config = dict(
    gain_aug_db=6,
    spec_augment=True,
    tokenizer='word',
    arch='crnn',
    norm='batchnorm',
    depths=[1, 1, 1, 1],
    kernel_size=3,
    rnn_width=256,
    rnn_layers=6,
    beta2=0.95,
    beta1=0.9,
    shampoo_beta=0.95,
    one_sided=False,
    steps=500,
    batch_size=64,
)
Rows from block 5, named by matrix and row number. Each number is 50 + 15 x the weight over the matrix's rms, rounded and kept within 0 to 99. All counts start at 0.
# weight_ih_l0: GRU input weights (gates r, z, n stacked) (model.rnn.1.rnn.weight_ih_l0, 768x512), inputs 171-341
weight_ih_l0.30:26 53 69 34 31 73 57 29 43 36 48 37 74 65 50 55 57 61 51 50 38 28 34 70 34 70 32 54 70 45 50 49 35 25 47 63 36 53 58 72 40 67 62 34 64 34 59 25 68 56 24 41 56 20 45 30 73 70 24 45 32 81 62 58 64 26 56 33 66 43 45 68 67 47 35 30 37 56 61 43 48 70 40 53 29 48 50 35 60 32 65 66 61 53 38 31 54 47 67 58 49 45 71 61 57 70 32 67 51 55 29 55 53 61 47 59 62 36 37 54 66 46 83 37 29 24 66 19 43 54 52 31 32 44 33 31 29 58 39 48 58 69 56 46 68 59 60 54 53 44 45 39 72 26 52 31 53 49 45 28 74 46 24 35 46 40 62 42 64 74 52
weight_ih_l0.31:45 41 73 67 36 40 40 77 38 48 65 47 49 20 43 46 60 50 49 76 17 66 54 38 67 58 63 50 54 53 31 72 73 66 59 30 54 34 74 55 68 35 32 56 43 34 54 39 65 63 51 41 37 43 29 32 69 51 43 44 47 40 47 69 44 75 48 59 77 44 45 86 49 41 33 55 51 74 31 42 52 22 47 80 70 49 58 25 31 47 56 24 40 35 74 54 28 68 49 35 50 26 65 69 51 66 61 27 39 51 43 32 67 57 52 53 79 88 64 39 30 49 31 51 34 43 48 70 32 22 67 59 19 59 33 41 63 50 54 47 30 53 38 46 38 51 56 61 56 63 49 50 52 49 76 20 77 63 27 65 63 75 40 31 66 35 37 43 75 46 31
weight_ih_l0.32:52 48 76 69 51 45 76 74 49 37 45 51 68 37 59 54 64 73 77 75 38 71 42 45 65 46 44 63 29 69 43 35 58 70 61 57 56 25 43 71 39 45 57 24 65 69 38 40 22 75 31 56 31 54 43 41 64 29 45 66 78 33 59 37 72 60 63 24 43 68 61 34 51 60 72 39 40 30 45 36 52 53 44 48 31 45 55 55 54 59 52 32 48 57 15 62 59 15 49 41 55 40 40 54 62 54 57 45 45 59 40 34 45 33 34 80 35 59 50 29 53 61 40 66 62 40 70 28 44 54 43 44 31 58 35 37 43 58 76 77 55 42 66 43 63 40 34 34 36 46 66 32 63 41 64 64 52 67 19 69 38 29 43 31 38 51 41 56 40 39 52
weight_ih_l0.33:49 70 27 40 69 41 74 69 75 33 30 51 53 43 52 43 62 39 52 71 66 50 30 51 59 54 57 72 62 54 60 37 37 38 51 75 44 10 49 45 31 78 67 21 79 53 31 54 59 42 61 57 46 57 54 40 51 73 60 51 28 75 53 28 60 63 46 54 46 42 36 33 57 44 31 33 57 38 47 28 64 55 37 18 25 55 47 59 56 52 36 31 47 57 63 53 55 41 39 61 56 46 36 42 31 37 58 56 70 65 54 23 57 41 50 33 56 59 21 52 45 59 34 53 17 27 26 33 38 38 70 67 53 55 40 09 55 35 63 65 55 75 68 35 66 66 51 28 24 41 52 41 76 49 47 45 55 35 45 42 49 43 29 60 37 69 47 33 71 58 36
weight_ih_l0.34:78 53 63 73 42 67 40 43 44 56 30 40 36 18 42 59 75 72 67 64 68 58 79 60 63 76 43 56 67 46 19 40 66 53 49 55 74 64 45 20 73 45 18 63 52 76 54 27 32 63 24 56 39 43 44 43 45 66 28 63 57 42 54 55 38 44 74 36 35 58 39 33 60 45 38 37 35 34 34 61 52 42 54 46 28 63 54 47 62 74 40 46 45 76 45 58 49 42 59 81 64 77 34 41 50 61 61 34 47 38 46 30 55 29 48 46 69 39 60 46 35 83 78 48 61 52 52 46 23 37 48 49 26 41 41 55 33 64 53 53 61 49 67 61 51 69 58 61 30 23 69 43 42 47 50 81 83 51 28 70 48 36 38 39 58 47 62 50 64 67 60
weight_ih_l0.35:31 55 60 53 63 46 66 44 64 58 50 45 42 60 80 61 80 34 50 49 62 74 44 39 61 31 54 54 32 35 34 36 25 29 54 77 71 71 83 70 30 55 28 63 50 30 48 71 69 50 34 47 61 62 42 58 21 45 43 33 58 46 78 59 57 42 84 33 43 36 56 78 51 52 55 35 22 36 28 33 53 62 54 60 59 41 48 37 42 33 57 70 70 51 31 38 46 47 45 62 44 50 31 51 38 45 58 47 39 71 68 59 54 37 73 35 36 66 33 68 35 49 62 54 41 47 22 36 45 39 32 36 68 76 31 60 46 49 30 52 47 38 38 59 68 32 47 79 54 60 51 22 47 72 63 48 45 36 30 43 54 69 59 25 69 68 55 46 58 57 55
weight_ih_l0.36:48 42 78 47 43 69 68 50 73 67 57 73 64 44 67 24 35 46 75 61 23 65 42 75 72 50 48 41 52 44 52 62 83 57 42 42 40 31 66 34 59 43 34 38 72 39 32 88 52 66 52 53 65 44 63 52 25 40 43 47 85 24 70 55 65 70 48 58 40 43 46 71 46 50 42 42 65 77 76 35 58 45 24 41 36 51 53 37 55 35 40 63 76 59 25 55 65 26 40 31 37 47 53 60 25 50 71 51 45 59 67 62 56 61 50 60 53 51 41 48 65 42 32 52 26 67 68 32 33 48 49 66 56 54 32 55 67 67 68 57 57 80 53 45 48 28 73 51 45 53 62 43 66 50 31 70 53 60 33 32 57 55 39 37 57 63 31 42 37 42 69
weight_ih_l0.37:24 38 36 47 47 53 30 67 64 76 63 46 27 74 74 34 35 46 36 46 45 54 60 65 41 41 31 49 67 42 48 52 57 21 71 69 52 47 38 56 36 56 49 45 66 32 51 28 24 62 61 51 41 56 71 73 49 81 80 51 58 69 61 34 50 78 38 31 38 59 68 46 54 63 34 45 33 54 53 41 23 55 66 32 75 58 43 29 49 61 67 49 61 30 52 64 59 82 77 43 38 48 30 42 66 22 61 40 48 36 60 47 23 50 18 54 59 20 48 40 32 28 63 31 66 67 46 64 34 61 70 57 57 66 63 34 55 57 64 57 42 58 25 21 35 66 54 57 40 48 47 51 49 36 59 42 71 74 32 68 65 57 42 66 57 39 59 37 36 62 68
weight_ih_l0.38:39 41 42 28 54 55 48 50 42 34 42 71 61 35 58 62 38 57 27 49 74 73 44 59 59 25 44 27 32 46 49 30 27 64 47 60 39 71 76 44 63 55 19 53 68 39 21 62 38 38 39 62 63 34 35 54 63 57 56 43 62 49 62 36 83 73 41 44 58 62 39 64 56 42 41 50 38 34 72 70 32 73 44 29 58 31 46 54 57 55 73 60 43 71 47 41 70 56 20 24 47 65 64 66 33 29 54 47 57 73 40 64 39 19 42 60 43 48 38 71 40 61 61 37 66 30 68 65 61 42 25 58 27 40 47 47 60 39 29 63 61 48 67 58 34 62 72 35 42 59 64 47 79 52 46 37 59 59 38 54 30 58 67 30 46 38 37 64 37 18 76
weight_ih_l0.39:62 72 70 56 67 37 33 75 48 63 75 37 54 41 64 50 60 51 43 59 38 65 41 49 57 73 55 61 36 40 56 68 56 50 46 54 65 29 22 41 66 46 81 58 52 69 36 67 29 71 25 38 64 40 65 67 42 56 63 39 35 40 34 39 47 60 45 73 23 41 48 66 29 37 38 76 49 51 48 43 46 47 61 50 73 39 50 40 42 21 32 67 35 64 60 50 45 48 64 45 62 59 55 54 36 65 50 34 53 50 48 48 35 61 74 34 59 35 71 36 47 63 67 32 56 54 29 72 39 69 69 63 79 67 34 66 59 59 38 46 68 65 44 55 37 59 44 47 43 24 72 64 58 37 64 48 72 62 29 26 70 64 38 30 55 46 29 55 35 64 37
weight_ih_l0.40:80 52 61 48 44 71 69 38 54 52 22 75 31 15 32 67 25 65 32 75 66 64 64 47 79 41 39 49 47 37 39 69 33 56 60 33 36 50 43 55 44 36 85 42 73 49 40 57 21 30 52 53 78 27 40 33 38 42 26 74 38 51 59 32 50 43 44 38 55 37 59 62 52 50 42 43 57 32 58 66 80 63 38 45 27 35 63 64 61 64 38 60 65 44 25 73 53 55 65 34 57 36 49 42 31 34 39 67 83 58 40 61 45 36 83 65 45 42 53 36 50 43 62 51 84 25 36 54 48 47 53 35 45 49 51 64 30 68 36 50 44 80 17 36 62 35 64 72 44 38 59 42 55 58 61 62 42 45 43 33 79 27 57 60 41 55 68 40 71 72 64
weight_ih_l0.41:35 48 76 37 65 36 40 59 62 52 52 39 56 43 31 64 63 33 60 70 28 47 69 28 35 30 55 34 79 43 65 50 74 74 67 44 35 36 92 75 36 54 52 82 83 27 51 34 71 44 38 71 60 39 27 51 69 51 29 62 41 54 73 53 77 49 61 50 77 47 53 52 25 71 59 55 64 54 51 73 50 44 55 66 42 65 51 62 55 37 37 40 37 44 27 48 66 84 54 62 70 33 78 50 60 32 48 57 65 56 73 29 83 60 46 61 39 37 50 39 39 57 61 44 86 55 50 44 39 52 60 51 31 34 77 77 57 55 33 38 58 50 39 26 68 48 61 50 43 40 57 67 43 58 53 63 46 55 39 49 45 68 66 58 45 68 46 57 43 71 32
weight_ih_l0.42:53 72 47 50 60 62 32 30 57 34 35 32 76 57 25 38 42 39 62 40 35 57 32 64 59 39 49 56 32 38 44 70 44 60 55 63 63 60 77 70 58 72 70 27 65 46 56 42 24 40 29 52 50 24 58 28 67 23 39 30 59 65 68 63 42 56 60 65 61 71 35 71 54 45 28 53 59 35 41 72 71 33 61 35 44 78 70 62 76 75 56 57 39 50 36 33 63 46 67 42 48 67 43 29 44 66 41 43 60 49 42 61 73 42 51 16 35 20 62 58 83 63 49 71 39 54 49 54 63 67 58 60 69 81 38 50 36 41 35 68 38 52 68 31 37 32 33 36 60 47 47 71 29 65 61 46 40 57 37 44 61 63 42 36 24 41 50 29 81 69 46
weight_ih_l0.43:33 81 66 09 50 70 81 43 63 72 45 34 69 22 33 65 69 46 34 45 72 34 50 59 53 19 46 52 54 59 49 62 72 29 60 65 64 37 56 75 61 58 45 73 71 63 28 36 69 34 57 38 63 54 51 71 69 59 45 40 28 67 63 55 53 65 34 52 58 56 58 32 63 41 59 38 61 57 38 38 38 64 35 29 23 38 64 55 37 67 51 70 50 20 37 79 68 41 31 39 36 54 76 54 51 76 35 70 48 42 60 63 65 66 81 42 21 27 48 29 68 55 33 43 51 55 62 30 51 31 31 64 66 60 63 41 22 39 68 76 67 76 47 33 27 38 42 45 31 41 56 48 39 62 32 56 58 50 44 66 48 74 69 58 75 33 69 34 60 47 41
weight_ih_l0.44:69 56 59 40 37 79 44 32 76 52 37 40 56 77 53 41 66 53 69 22 63 59 38 69 60 62 37 60 62 40 39 49 59 63 47 65 28 80 35 76 37 75 42 66 26 60 48 34 62 64 44 57 45 24 36 69 56 77 51 56 49 68 76 49 47 79 80 47 38 67 44 28 50 28 30 39 37 31 53 67 54 58 63 32 60 42 51 44 44 41 51 37 26 57 43 40 37 32 54 74 45 36 63 71 37 47 34 67 46 43 41 49 51 65 53 42 57 38 22 61 18 46 51 51 28 34 29 70 76 61 61 41 28 45 70 65 59 71 58 54 59 34 37 47 31 42 67 60 39 52 70 52 55 49 61 18 39 57 32 38 27 45 51 39 67 54 65 64 61 65 29
weight_ih_l0.45:49 62 70 44 42 45 40 52 38 32 13 68 63 57 48 44 49 65 45 71 55 37 38 51 51 32 61 25 51 44 45 44 73 57 52 72 66 37 76 14 52 57 29 43 50 40 66 55 30 56 31 41 37 52 41 50 34 69 43 59 63 41 40 40 47 27 35 68 54 56 45 61 41 29 51 85 57 21 52 57 48 41 67 60 33 56 61 65 70 59 34 50 41 53 68 64 49 44 60 62 36 57 72 46 30 47 33 32 42 63 35 25 37 41 74 50 46 32 41 74 60 41 40 53 48 59 76 28 55 73 45 44 55 53 31 35 49 54 30 63 19 42 25 32 36 63 48 45 69 42 75 75 45 66 62 38 30 46 58 57 70 34 65 55 69 32 51 32 34 47 63
weight_ih_l0.46:35 21 48 20 46 49 66 60 57 56 74 36 63 44 85 41 65 65 56 52 34 63 50 23 67 57 49 74 14 72 55 64 72 43 53 60 51 44 31 52 52 28 43 24 20 71 52 37 15 40 37 61 75 30 47 22 65 59 32 49 67 64 66 23 58 33 49 50 65 37 26 45 61 61 25 40 49 26 54 39 61 52 62 58 54 63 41 23 45 87 57 64 50 56 49 41 53 43 32 40 54 53 42 75 35 61 70 80 26 42 44 44 44 63 60 54 82 66 59 75 32 41 70 62 30 68 71 77 58 78 44 46 46 55 62 25 48 71 37 63 88 35 40 45 43 29 40 60 43 47 42 56 68 24 58 40 61 38 15 57 20 52 55 50 64 50 64 73 27 53 59
weight_ih_l0.47:48 50 56 65 60 67 76 50 49 35 70 35 47 68 58 48 45 39 22 67 74 34 33 59 41 61 45 63 68 62 52 44 58 48 43 73 35 40 74 30 61 29 72 40 55 69 28 49 48 57 66 34 40 36 37 40 71 57 56 52 35 71 36 44 50 60 30 80 79 48 33 49 66 63 39 60 60 68 57 72 62 72 53 77 59 61 39 67 57 61 67 46 62 41 62 35 48 63 69 60 55 65 71 54 21 69 45 67 71 45 65 39 43 47 46 25 60 71 50 62 70 64 66 80 32 49 68 62 46 36 81 63 36 38 47 45 43 55 61 36 54 32 44 35 53 48 31 42 56 70 27 50 40 56 28 45 15 67 40 46 31 52 42 42 51 53 50 57 31 42 24
weight_ih_l0.48:52 39 42 58 66 54 30 48 38 69 32 33 54 53 39 62 44 74 56 64 37 58 74 39 47 57 55 42 63 25 61 35 57 39 53 55 60 40 55 62 47 61 27 59 50 43 43 64 61 38 48 27 19 51 43 25 67 31 43 62 60 53 58 36 48 52 39 39 54 36 72 66 52 29 41 62 60 39 59 21 44 50 39 31 32 37 43 43 34 35 42 54 74 40 57 58 40 38 39 24 66 35 29 70 42 44 32 43 35 69 77 72 68 83 37 29 26 63 28 70 60 53 47 33 72 52 68 57 57 62 38 65 55 36 51 52 29 68 43 44 71 62 34 69 57 40 07 63 68 62 45 62 39 47 60 57 66 50 28 36 51 58 36 61 66 48 59 76 38 47 66
weight_ih_l0.49:26 40 50 51 45 43 41 32 51 79 61 58 67 27 34 27 36 65 61 54 42 64 73 64 74 54 46 58 38 53 37 58 74 40 31 72 28 47 69 63 55 42 55 35 62 54 69 62 40 42 48 32 62 56 34 38 70 71 59 16 59 45 29 69 37 30 37 36 48 62 58 34 42 55 35 55 13 45 55 34 32 48 71 71 38 69 67 32 49 58 43 37 51 55 74 23 64 46 69 37 64 47 53 59 62 72 36 50 64 53 68 47 52 38 39 70 69 37 52 64 27 56 66 36 69 47 39 61 44 43 33 52 54 65 62 44 50 47 50 77 60 55 51 56 56 30 79 52 75 61 41 47 29 40 34 43 31 64 32 32 46 38 61 64 26 61 52 40 66 54 56
weight_ih_l0.50:70 44 61 40 29 32 55 44 36 50 67 33 51 60 76 38 55 53 42 64 35 28 59 59 50 37 48 47 72 44 17 27 50 48 55 64 55 47 56 58 41 32 64 32 50 60 70 61 54 51 25 51 37 38 70 41 49 32 47 59 41 74 44 63 23 25 66 52 53 57 58 75 58 47 42 63 54 56 55 76 53 53 35 49 40 45 30 38 40 63 24 52 52 54 46 48 18 70 41 65 46 36 26 63 34 51 57 36 65 46 68 39 71 58 53 27 50 38 75 44 50 47 49 55 71 42 65 61 59 35 46 55 58 55 52 25 59 55 36 54 36 66 58 50 30 53 60 57 32 38 41 55 61 31 55 40 68 44 58 27 65 39 41 64 41 57 44 50 64 55 35
weight_ih_l0.51:43 49 15 62 43 59 75 29 53 58 42 48 52 61 54 51 55 70 77 68 62 39 70 55 42 45 26 78 44 54 53 79 22 26 09 52 15 46 75 40 29 47 52 47 50 60 60 30 61 56 70 40 51 65 40 73 55 51 46 45 36 49 47 42 50 53 64 37 37 40 60 51 40 38 60 63 60 45 24 71 65 47 24 47 43 42 42 40 58 49 55 59 70 81 59 51 31 37 29 34 61 65 66 56 65 24 59 69 78 57 29 40 52 83 39 18 52 39 23 46 66 58 79 36 47 50 34 53 89 59 36 46 31 54 57 41 50 41 44 65 67 45 63 46 62 52 44 53 49 26 48 73 46 77 41 27 58 38 45 50 64 63 47 54 48 61 44 50 58 54 53
weight_ih_l0.52:56 32 69 40 80 65 73 30 43 56 43 36 52 39 82 52 48 35 45 28 56 69 36 39 27 54 61 61 31 29 22 35 56 70 44 33 71 41 77 32 37 54 52 28 61 37 41 40 50 55 46 40 78 23 56 48 71 40 35 71 26 36 48 31 34 50 47 53 54 65 52 50 49 31 43 44 40 29 74 36 61 39 84 30 51 55 68 65 35 44 68 47 33 49 40 42 49 36 53 36 39 65 44 39 65 42 48 71 61 37 40 23 52 45 36 64 73 68 60 49 32 61 45 51 67 39 52 41 25 55 30 44 34 59 50 15 51 55 43 31 71 56 47 63 63 58 61 62 49 41 39 35 72 60 78 38 63 48 40 44 54 54 51 57 47 52 73 30 34 39 73
weight_ih_l0.53:53 39 49 51 28 30 75 48 70 51 48 32 63 68 71 59 65 30 19 33 52 61 63 68 74 40 58 54 63 44 49 27 48 65 35 58 34 70 50 55 47 64 67 24 47 68 51 30 50 42 29 66 71 50 52 70 79 39 39 60 37 59 13 32 39 51 62 35 50 44 61 34 57 47 84 30 41 43 50 19 49 72 55 64 66 64 63 34 37 36 70 51 34 62 47 73 52 41 65 61 70 43 45 61 68 68 55 66 34 54 60 24 55 45 16 55 37 22 52 65 56 55 66 53 49 56 20 45 78 30 62 55 45 73 61 51 51 56 60 35 40 27 55 41 24 70 70 48 31 33 44 48 66 43 38 66 41 45 62 70 60 60 51 64 42 33 50 71 43 62 33
weight_ih_l0.54:41 51 72 26 31 36 34 77 41 68 64 54 65 62 62 37 67 35 55 31 60 35 49 41 48 44 69 27 35 40 44 63 56 50 46 57 36 36 76 58 30 32 45 49 57 57 48 32 32 39 30 71 38 35 40 50 32 50 63 56 30 42 49 58 80 55 63 49 31 54 43 43 62 59 30 77 75 26 57 65 40 82 70 56 75 50 43 47 38 36 50 47 47 60 36 44 31 40 33 54 69 46 76 45 42 52 64 37 64 25 46 47 49 29 47 39 45 39 62 55 70 53 48 73 54 53 33 73 55 31 49 59 28 46 73 59 55 52 33 34 34 66 31 67 69 47 62 24 70 51 46 37 66 33 47 57 25 34 43 60 41 23 53 51 60 69 59 54 15 35 45
weight_ih_l0.55:60 60 61 40 60 39 70 84 35 55 77 34 64 39 74 36 58 31 51 27 52 34 43 52 35 58 61 60 54 62 24 54 59 76 47 42 43 55 69 36 36 49 67 34 51 38 68 25 38 43 55 36 26 61 66 37 54 75 45 32 62 59 58 49 31 67 71 62 62 57 65 48 29 42 35 34 56 44 33 34 44 54 61 66 53 66 62 62 65 70 69 34 59 57 41 66 36 51 41 33 63 35 61 30 49 56 30 44 69 53 51 57 35 34 63 21 62 43 52 53 44 75 54 54 57 39 40 38 62 66 59 18 31 65 54 36 32 30 41 62 65 52 36 28 54 36 30 39 34 36 23 25 61 62 32 53 66 43 62 32 44 38 66 59 59 37 29 43 76 66 60
weight_ih_l0.56:30 73 72 40 58 28 53 57 57 46 51 38 71 40 29 35 69 36 36 64 55 44 59 26 59 57 42 30 61 33 40 64 72 63 58 38 36 66 25 33 53 88 38 56 28 62 48 52 58 29 38 35 54 29 53 43 37 62 52 52 81 59 20 55 89 53 32 61 59 63 37 37 31 49 61 60 38 31 35 31 31 24 13 79 30 68 36 59 60 35 29 34 78 31 69 55 28 58 60 51 48 64 41 69 44 57 54 66 47 23 35 74 57 51 83 53 39 37 77 69 38 54 46 90 50 45 31 48 29 47 27 68 23 35 64 61 46 44 63 47 33 48 56 70 38 39 60 47 60 61 58 53 69 38 55 39 37 69 35 31 58 58 31 47 18 68 54 57 44 32 51
weight_ih_l0.57:27 33 62 34 42 36 61 57 44 43 50 76 87 32 52 47 24 25 57 54 78 56 50 27 31 68 55 35 60 48 42 65 65 26 31 71 39 72 53 50 22 19 30 66 49 11 48 59 74 62 61 54 42 33 47 56 52 56 30 37 24 31 72 54 63 58 66 43 52 60 58 41 54 61 49 51 63 57 61 58 65 44 56 48 26 20 45 62 45 60 68 35 40 43 69 42 34 61 56 50 47 42 70 48 56 60 25 49 37 82 36 74 50 37 69 42 30 42 64 28 29 72 21 64 57 30 44 64 37 54 36 23 49 66 44 72 31 64 45 26 33 66 49 70 59 39 71 65 27 39 52 60 61 42 45 43 67 47 33 59 74 62 87 65 23 15 46 38 36 50 56
weight_ih_l0.58:71 43 51 37 72 67 23 69 27 49 37 53 38 37 47 45 72 60 44 53 47 45 43 51 35 48 30 38 55 56 65 29 60 26 34 60 53 37 46 30 37 49 32 59 43 47 56 42 45 55 46 65 62 52 30 41 33 57 61 37 53 47 44 43 65 31 53 58 53 60 54 55 27 69 61 35 51 64 58 42 58 53 41 40 47 39 39 52 46 40 62 55 65 59 67 51 50 35 50 51 64 51 54 52 61 40 66 33 36 28 52 62 41 42 45 49 36 65 50 24 64 56 50 55 64 29 34 56 39 19 56 42 61 64 61 77 32 33 18 70 23 53 41 33 24 33 58 22 65 73 36 43 60 38 39 19 51 51 53 47 30 58 45 61 26 34 45 40 54 64 50
weight_ih_l0.59:31 40 48 69 48 39 35 29 67 35 44 49 70 49 52 56 55 91 51 57 71 70 57 35 62 67 52 80 40 55 52 72 63 59 46 44 34 48 56 24 38 83 38 37 31 73 21 65 72 46 29 53 51 48 39 69 35 44 75 48 54 63 36 40 81 42 41 32 23 40 72 74 74 36 67 58 46 35 49 66 51 19 53 59 68 34 43 49 80 38 65 29 50 43 62 40 28 48 56 89 71 51 45 40 29 80 54 52 48 44 72 67 70 58 48 34 16 41 51 52 58 36 35 66 62 43 48 64 23 58 57 42 71 77 53 42 43 40 34 59 67 76 64 61 67 35 47 38 42 50 39 35 44 27 49 60 41 46 35 33 41 57 60 82 63 39 31 26 30 68 51
weight_ih_l0.60:45 55 59 37 61 66 67 46 33 36 25 54 43 67 35 56 56 41 64 54 37 61 35 68 25 73 33 62 63 38 29 25 46 66 69 44 37 85 37 39 57 50 55 58 56 70 33 35 50 29 44 35 41 42 73 76 43 42 65 69 53 64 50 38 39 79 74 64 50 72 33 73 48 56 71 44 44 64 37 23 30 31 32 69 58 56 70 48 48 48 75 42 54 74 29 36 72 67 36 34 30 36 42 39 77 55 36 74 48 26 50 48 58 57 39 53 36 34 57 55 77 29 77 80 66 62 65 38 48 60 73 36 21 71 52 67 54 39 26 67 18 63 32 34 76 33 65 41 60 31 54 30 50 71 43 75 43 60 43 66 28 41 37 53 55 53 39 57 46 63 37
weight_ih_l0.61:55 62 28 48 44 49 47 67 44 61 61 59 40 67 82 61 57 56 79 67 73 70 36 44 54 42 26 59 51 56 67 40 25 53 27 75 55 23 60 51 80 66 33 36 54 36 22 61 31 71 58 69 65 72 67 54 26 38 30 58 29 47 62 53 50 78 70 30 86 51 43 58 55 58 44 57 58 48 38 51 36 45 71 47 31 44 74 40 41 25 65 40 20 26 56 14 43 51 51 55 53 65 40 65 39 40 85 34 68 27 32 60 43 55 57 43 52 44 30 40 47 32 59 51 67 60 43 61 55 56 72 41 83 35 36 42 65 37 61 47 48 49 41 35 19 79 65 59 79 73 62 17 66 36 44 79 64 44 23 63 73 73 44 68 62 54 36 58 55 40 77
weight_ih_l0.62:43 37 57 79 62 65 41 46 60 79 62 58 73 52 37 55 41 56 43 67 55 29 47 62 28 48 46 66 57 52 78 31 57 54 46 52 53 31 40 47 76 55 49 45 71 55 41 51 57 63 87 33 53 25 63 63 63 68 24 39 27 51 73 22 60 37 28 58 35 69 72 27 27 45 52 52 29 70 35 51 55 45 28 60 53 34 64 69 58 46 31 21 34 57 38 69 59 38 72 57 34 18 68 48 69 44 59 63 36 71 55 41 33 44 43 38 29 37 51 28 31 38 53 33 42 67 68 49 51 43 29 62 68 67 67 47 45 23 75 37 23 66 60 59 19 75 30 42 42 42 36 23 46 69 49 39 37 72 53 54 45 83 47 42 42 30 63 71 61 29 30
weight_ih_l0.63:75 37 38 46 50 31 33 13 47 55 76 72 60 43 26 48 34 27 57 34 57 64 33 54 36 76 52 73 66 72 28 38 50 44 22 47 61 29 50 70 53 37 46 39 48 28 52 52 75 62 70 48 32 66 61 42 37 57 36 73 54 41 68 52 33 69 33 40 45 70 45 33 27 40 50 33 29 42 41 33 55 76 49 58 51 36 37 57 56 39 35 69 67 39 32 49 30 26 58 48 37 64 37 24 64 47 46 53 85 72 51 32 36 52 32 54 46 32 64 26 59 42 75 74 51 63 67 40 53 30 66 73 73 57 67 63 36 54 51 34 71 32 58 32 58 28 41 39 41 25 65 54 37 45 36 39 79 57 45 37 57 65 65 22 56 68 67 51 48 31 52
weight_ih_l0.64:59 53 37 49 64 44 60 59 53 36 27 37 68 57 75 60 63 57 27 56 55 70 80 41 71 36 32 56 40 41 75 36 49 21 51 64 65 42 18 46 25 30 66 55 51 48 35 46 69 64 33 48 73 46 64 54 34 26 55 56 40 39 67 48 60 43 33 40 59 47 58 40 26 69 22 59 56 38 52 47 56 44 48 55 63 43 65 26 52 70 42 32 64 64 64 45 67 60 59 27 37 36 67 65 34 71 34 39 71 64 37 56 39 59 46 56 38 72 59 55 44 64 48 57 30 63 77 39 52 38 58 72 51 74 67 27 59 48 22 41 45 62 38 39 40 43 43 40 33 41 63 67 56 42 63 69 39 59 35 37 35 64 67 56 45 42 38 54 48 36 45
weight_ih_l0.65:38 60 31 42 59 51 34 61 60 34 65 44 40 61 39 58 72 60 54 67 25 28 57 71 36 27 70 44 48 46 53 33 53 75 15 57 50 69 51 38 45 63 37 48 68 37 45 39 60 44 38 40 76 70 35 41 78 41 42 59 40 27 34 22 49 73 37 32 66 52 26 62 22 18 51 32 61 63 31 34 63 46 45 51 51 64 76 34 47 53 39 36 61 46 30 64 58 55 33 26 64 63 27 38 56 63 63 50 45 42 63 58 61 38 85 44 47 48 40 59 55 66 41 80 38 73 32 25 71 43 52 47 57 25 78 34 51 45 28 69 70 28 28 51 65 55 74 45 63 55 54 31 38 57 70 60 76 37 44 33 45 54 55 55 54 57 46 73 62 68 28
weight_ih_l0.66:59 32 39 33 65 69 86 40 34 25 71 71 70 56 35 38 31 27 44 52 31 34 54 60 53 31 36 46 26 67 45 29 58 54 37 62 37 30 37 40 48 57 64 43 48 33 51 44 28 64 42 30 38 51 50 60 48 36 46 56 34 56 57 47 35 32 46 40 24 66 67 74 65 35 53 35 37 61 47 22 48 57 38 35 66 57 80 69 58 61 44 70 48 45 27 75 76 47 26 40 57 40 83 34 70 30 32 77 72 59 18 31 39 66 25 36 38 31 32 52 53 41 54 33 46 55 46 39 63 55 36 60 39 50 36 49 59 46 35 25 68 38 28 36 80 67 57 43 22 63 39 64 52 53 69 51 18 36 39 62 41 57 54 41 47 71 35 42 38 52 58
weight_ih_l0.67:68 46 60 76 31 64 25 62 45 55 56 60 70 50 57 38 56 58 51 57 59 57 51 32 52 60 27 88 47 63 45 70 76 72 44 60 50 35 63 61 53 65 37 60 40 62 61 37 56 57 42 46 31 58 68 48 52 49 78 74 20 52 74 69 43 72 46 40 21 54 26 61 55 65 66 68 48 72 64 58 78 48 51 38 49 69 55 34 56 39 22 57 56 36 73 76 67 70 30 50 55 30 38 50 34 46 69 56 50 58 49 35 65 68 28 50 35 52 43 34 33 62 43 54 53 65 54 60 37 50 65 38 43 69 34 65 41 28 23 60 35 61 44 69 49 32 25 42 42 23 27 53 48 60 46 21 55 86 48 65 66 69 71 36 32 40 56 78 24 63 56
weight_ih_l0.68:29 48 49 32 52 45 26 58 56 45 42 69 30 66 39 62 41 57 67 40 22 23 58 57 64 49 45 27 40 44 51 51 69 36 61 63 67 57 56 75 50 61 40 48 47 56 61 28 72 32 82 43 53 57 56 37 50 57 57 70 24 70 52 68 34 44 49 32 54 47 72 65 57 38 73 69 33 32 43 73 57 29 38 38 57 72 27 36 38 57 25 38 43 60 63 38 39 51 37 32 67 38 37 17 28 39 61 46 39 49 60 51 39 57 59 50 53 32 50 45 63 61 45 37 50 65 46 52 35 44 49 33 40 44 51 69 58 73 26 57 76 41 40 31 72 30 49 40 44 79 75 59 39 23 51 57 41 46 50 52 80 70 25 66 57 30 51 46 39 57 62
weight_ih_l0.69:26 45 43 34 37 59 37 56 24 18 35 32 60 39 37 33 66 41 54 30 70 50 49 35 71 55 38 29 53 48 79 50 62 27 28 54 65 55 57 29 68 47 44 60 61 21 52 74 28 38 57 47 56 67 39 66 59 65 31 80 18 59 42 47 53 49 43 62 24 47 44 33 43 70 57 27 39 35 57 56 42 62 41 76 42 40 40 25 67 35 56 46 53 59 26 31 52 51 72 46 47 75 76 67 45 52 47 33 32 64 56 71 64 55 60 51 39 22 57 56 32 51 46 57 78 41 66 50 72 61 24 68 62 70 66 51 75 52 57 45 61 56 51 62 12 38 40 36 65 18 47 47 34 35 81 63 25 45 38 31 06 66 80 69 52 59 43 64 48 46 65
weight_ih_l0.70:59 49 60 20 67 64 50 54 53 51 28 35 79 31 35 40 64 35 54 52 57 64 37 36 52 82 43 34 69 41 31 52 73 55 76 55 53 68 47 75 43 54 30 19 68 66 47 51 61 59 60 69 59 35 69 52 73 39 65 45 52 55 54 21 57 40 62 44 73 65 14 23 49 33 57 67 50 47 62 54 61 20 57 46 50 46 35 36 57 31 33 84 45 44 46 23 59 58 55 74 68 59 53 59 52 56 27 35 50 59 41 30 51 25 60 67 49 39 34 59 38 38 66 33 67 51 64 84 74 82 51 46 48 62 67 68 80 38 58 66 53 85 36 46 56 77 20 37 49 45 57 65 45 35 40 44 65 30 42 51 58 35 38 55 65 39 39 43 67 72 75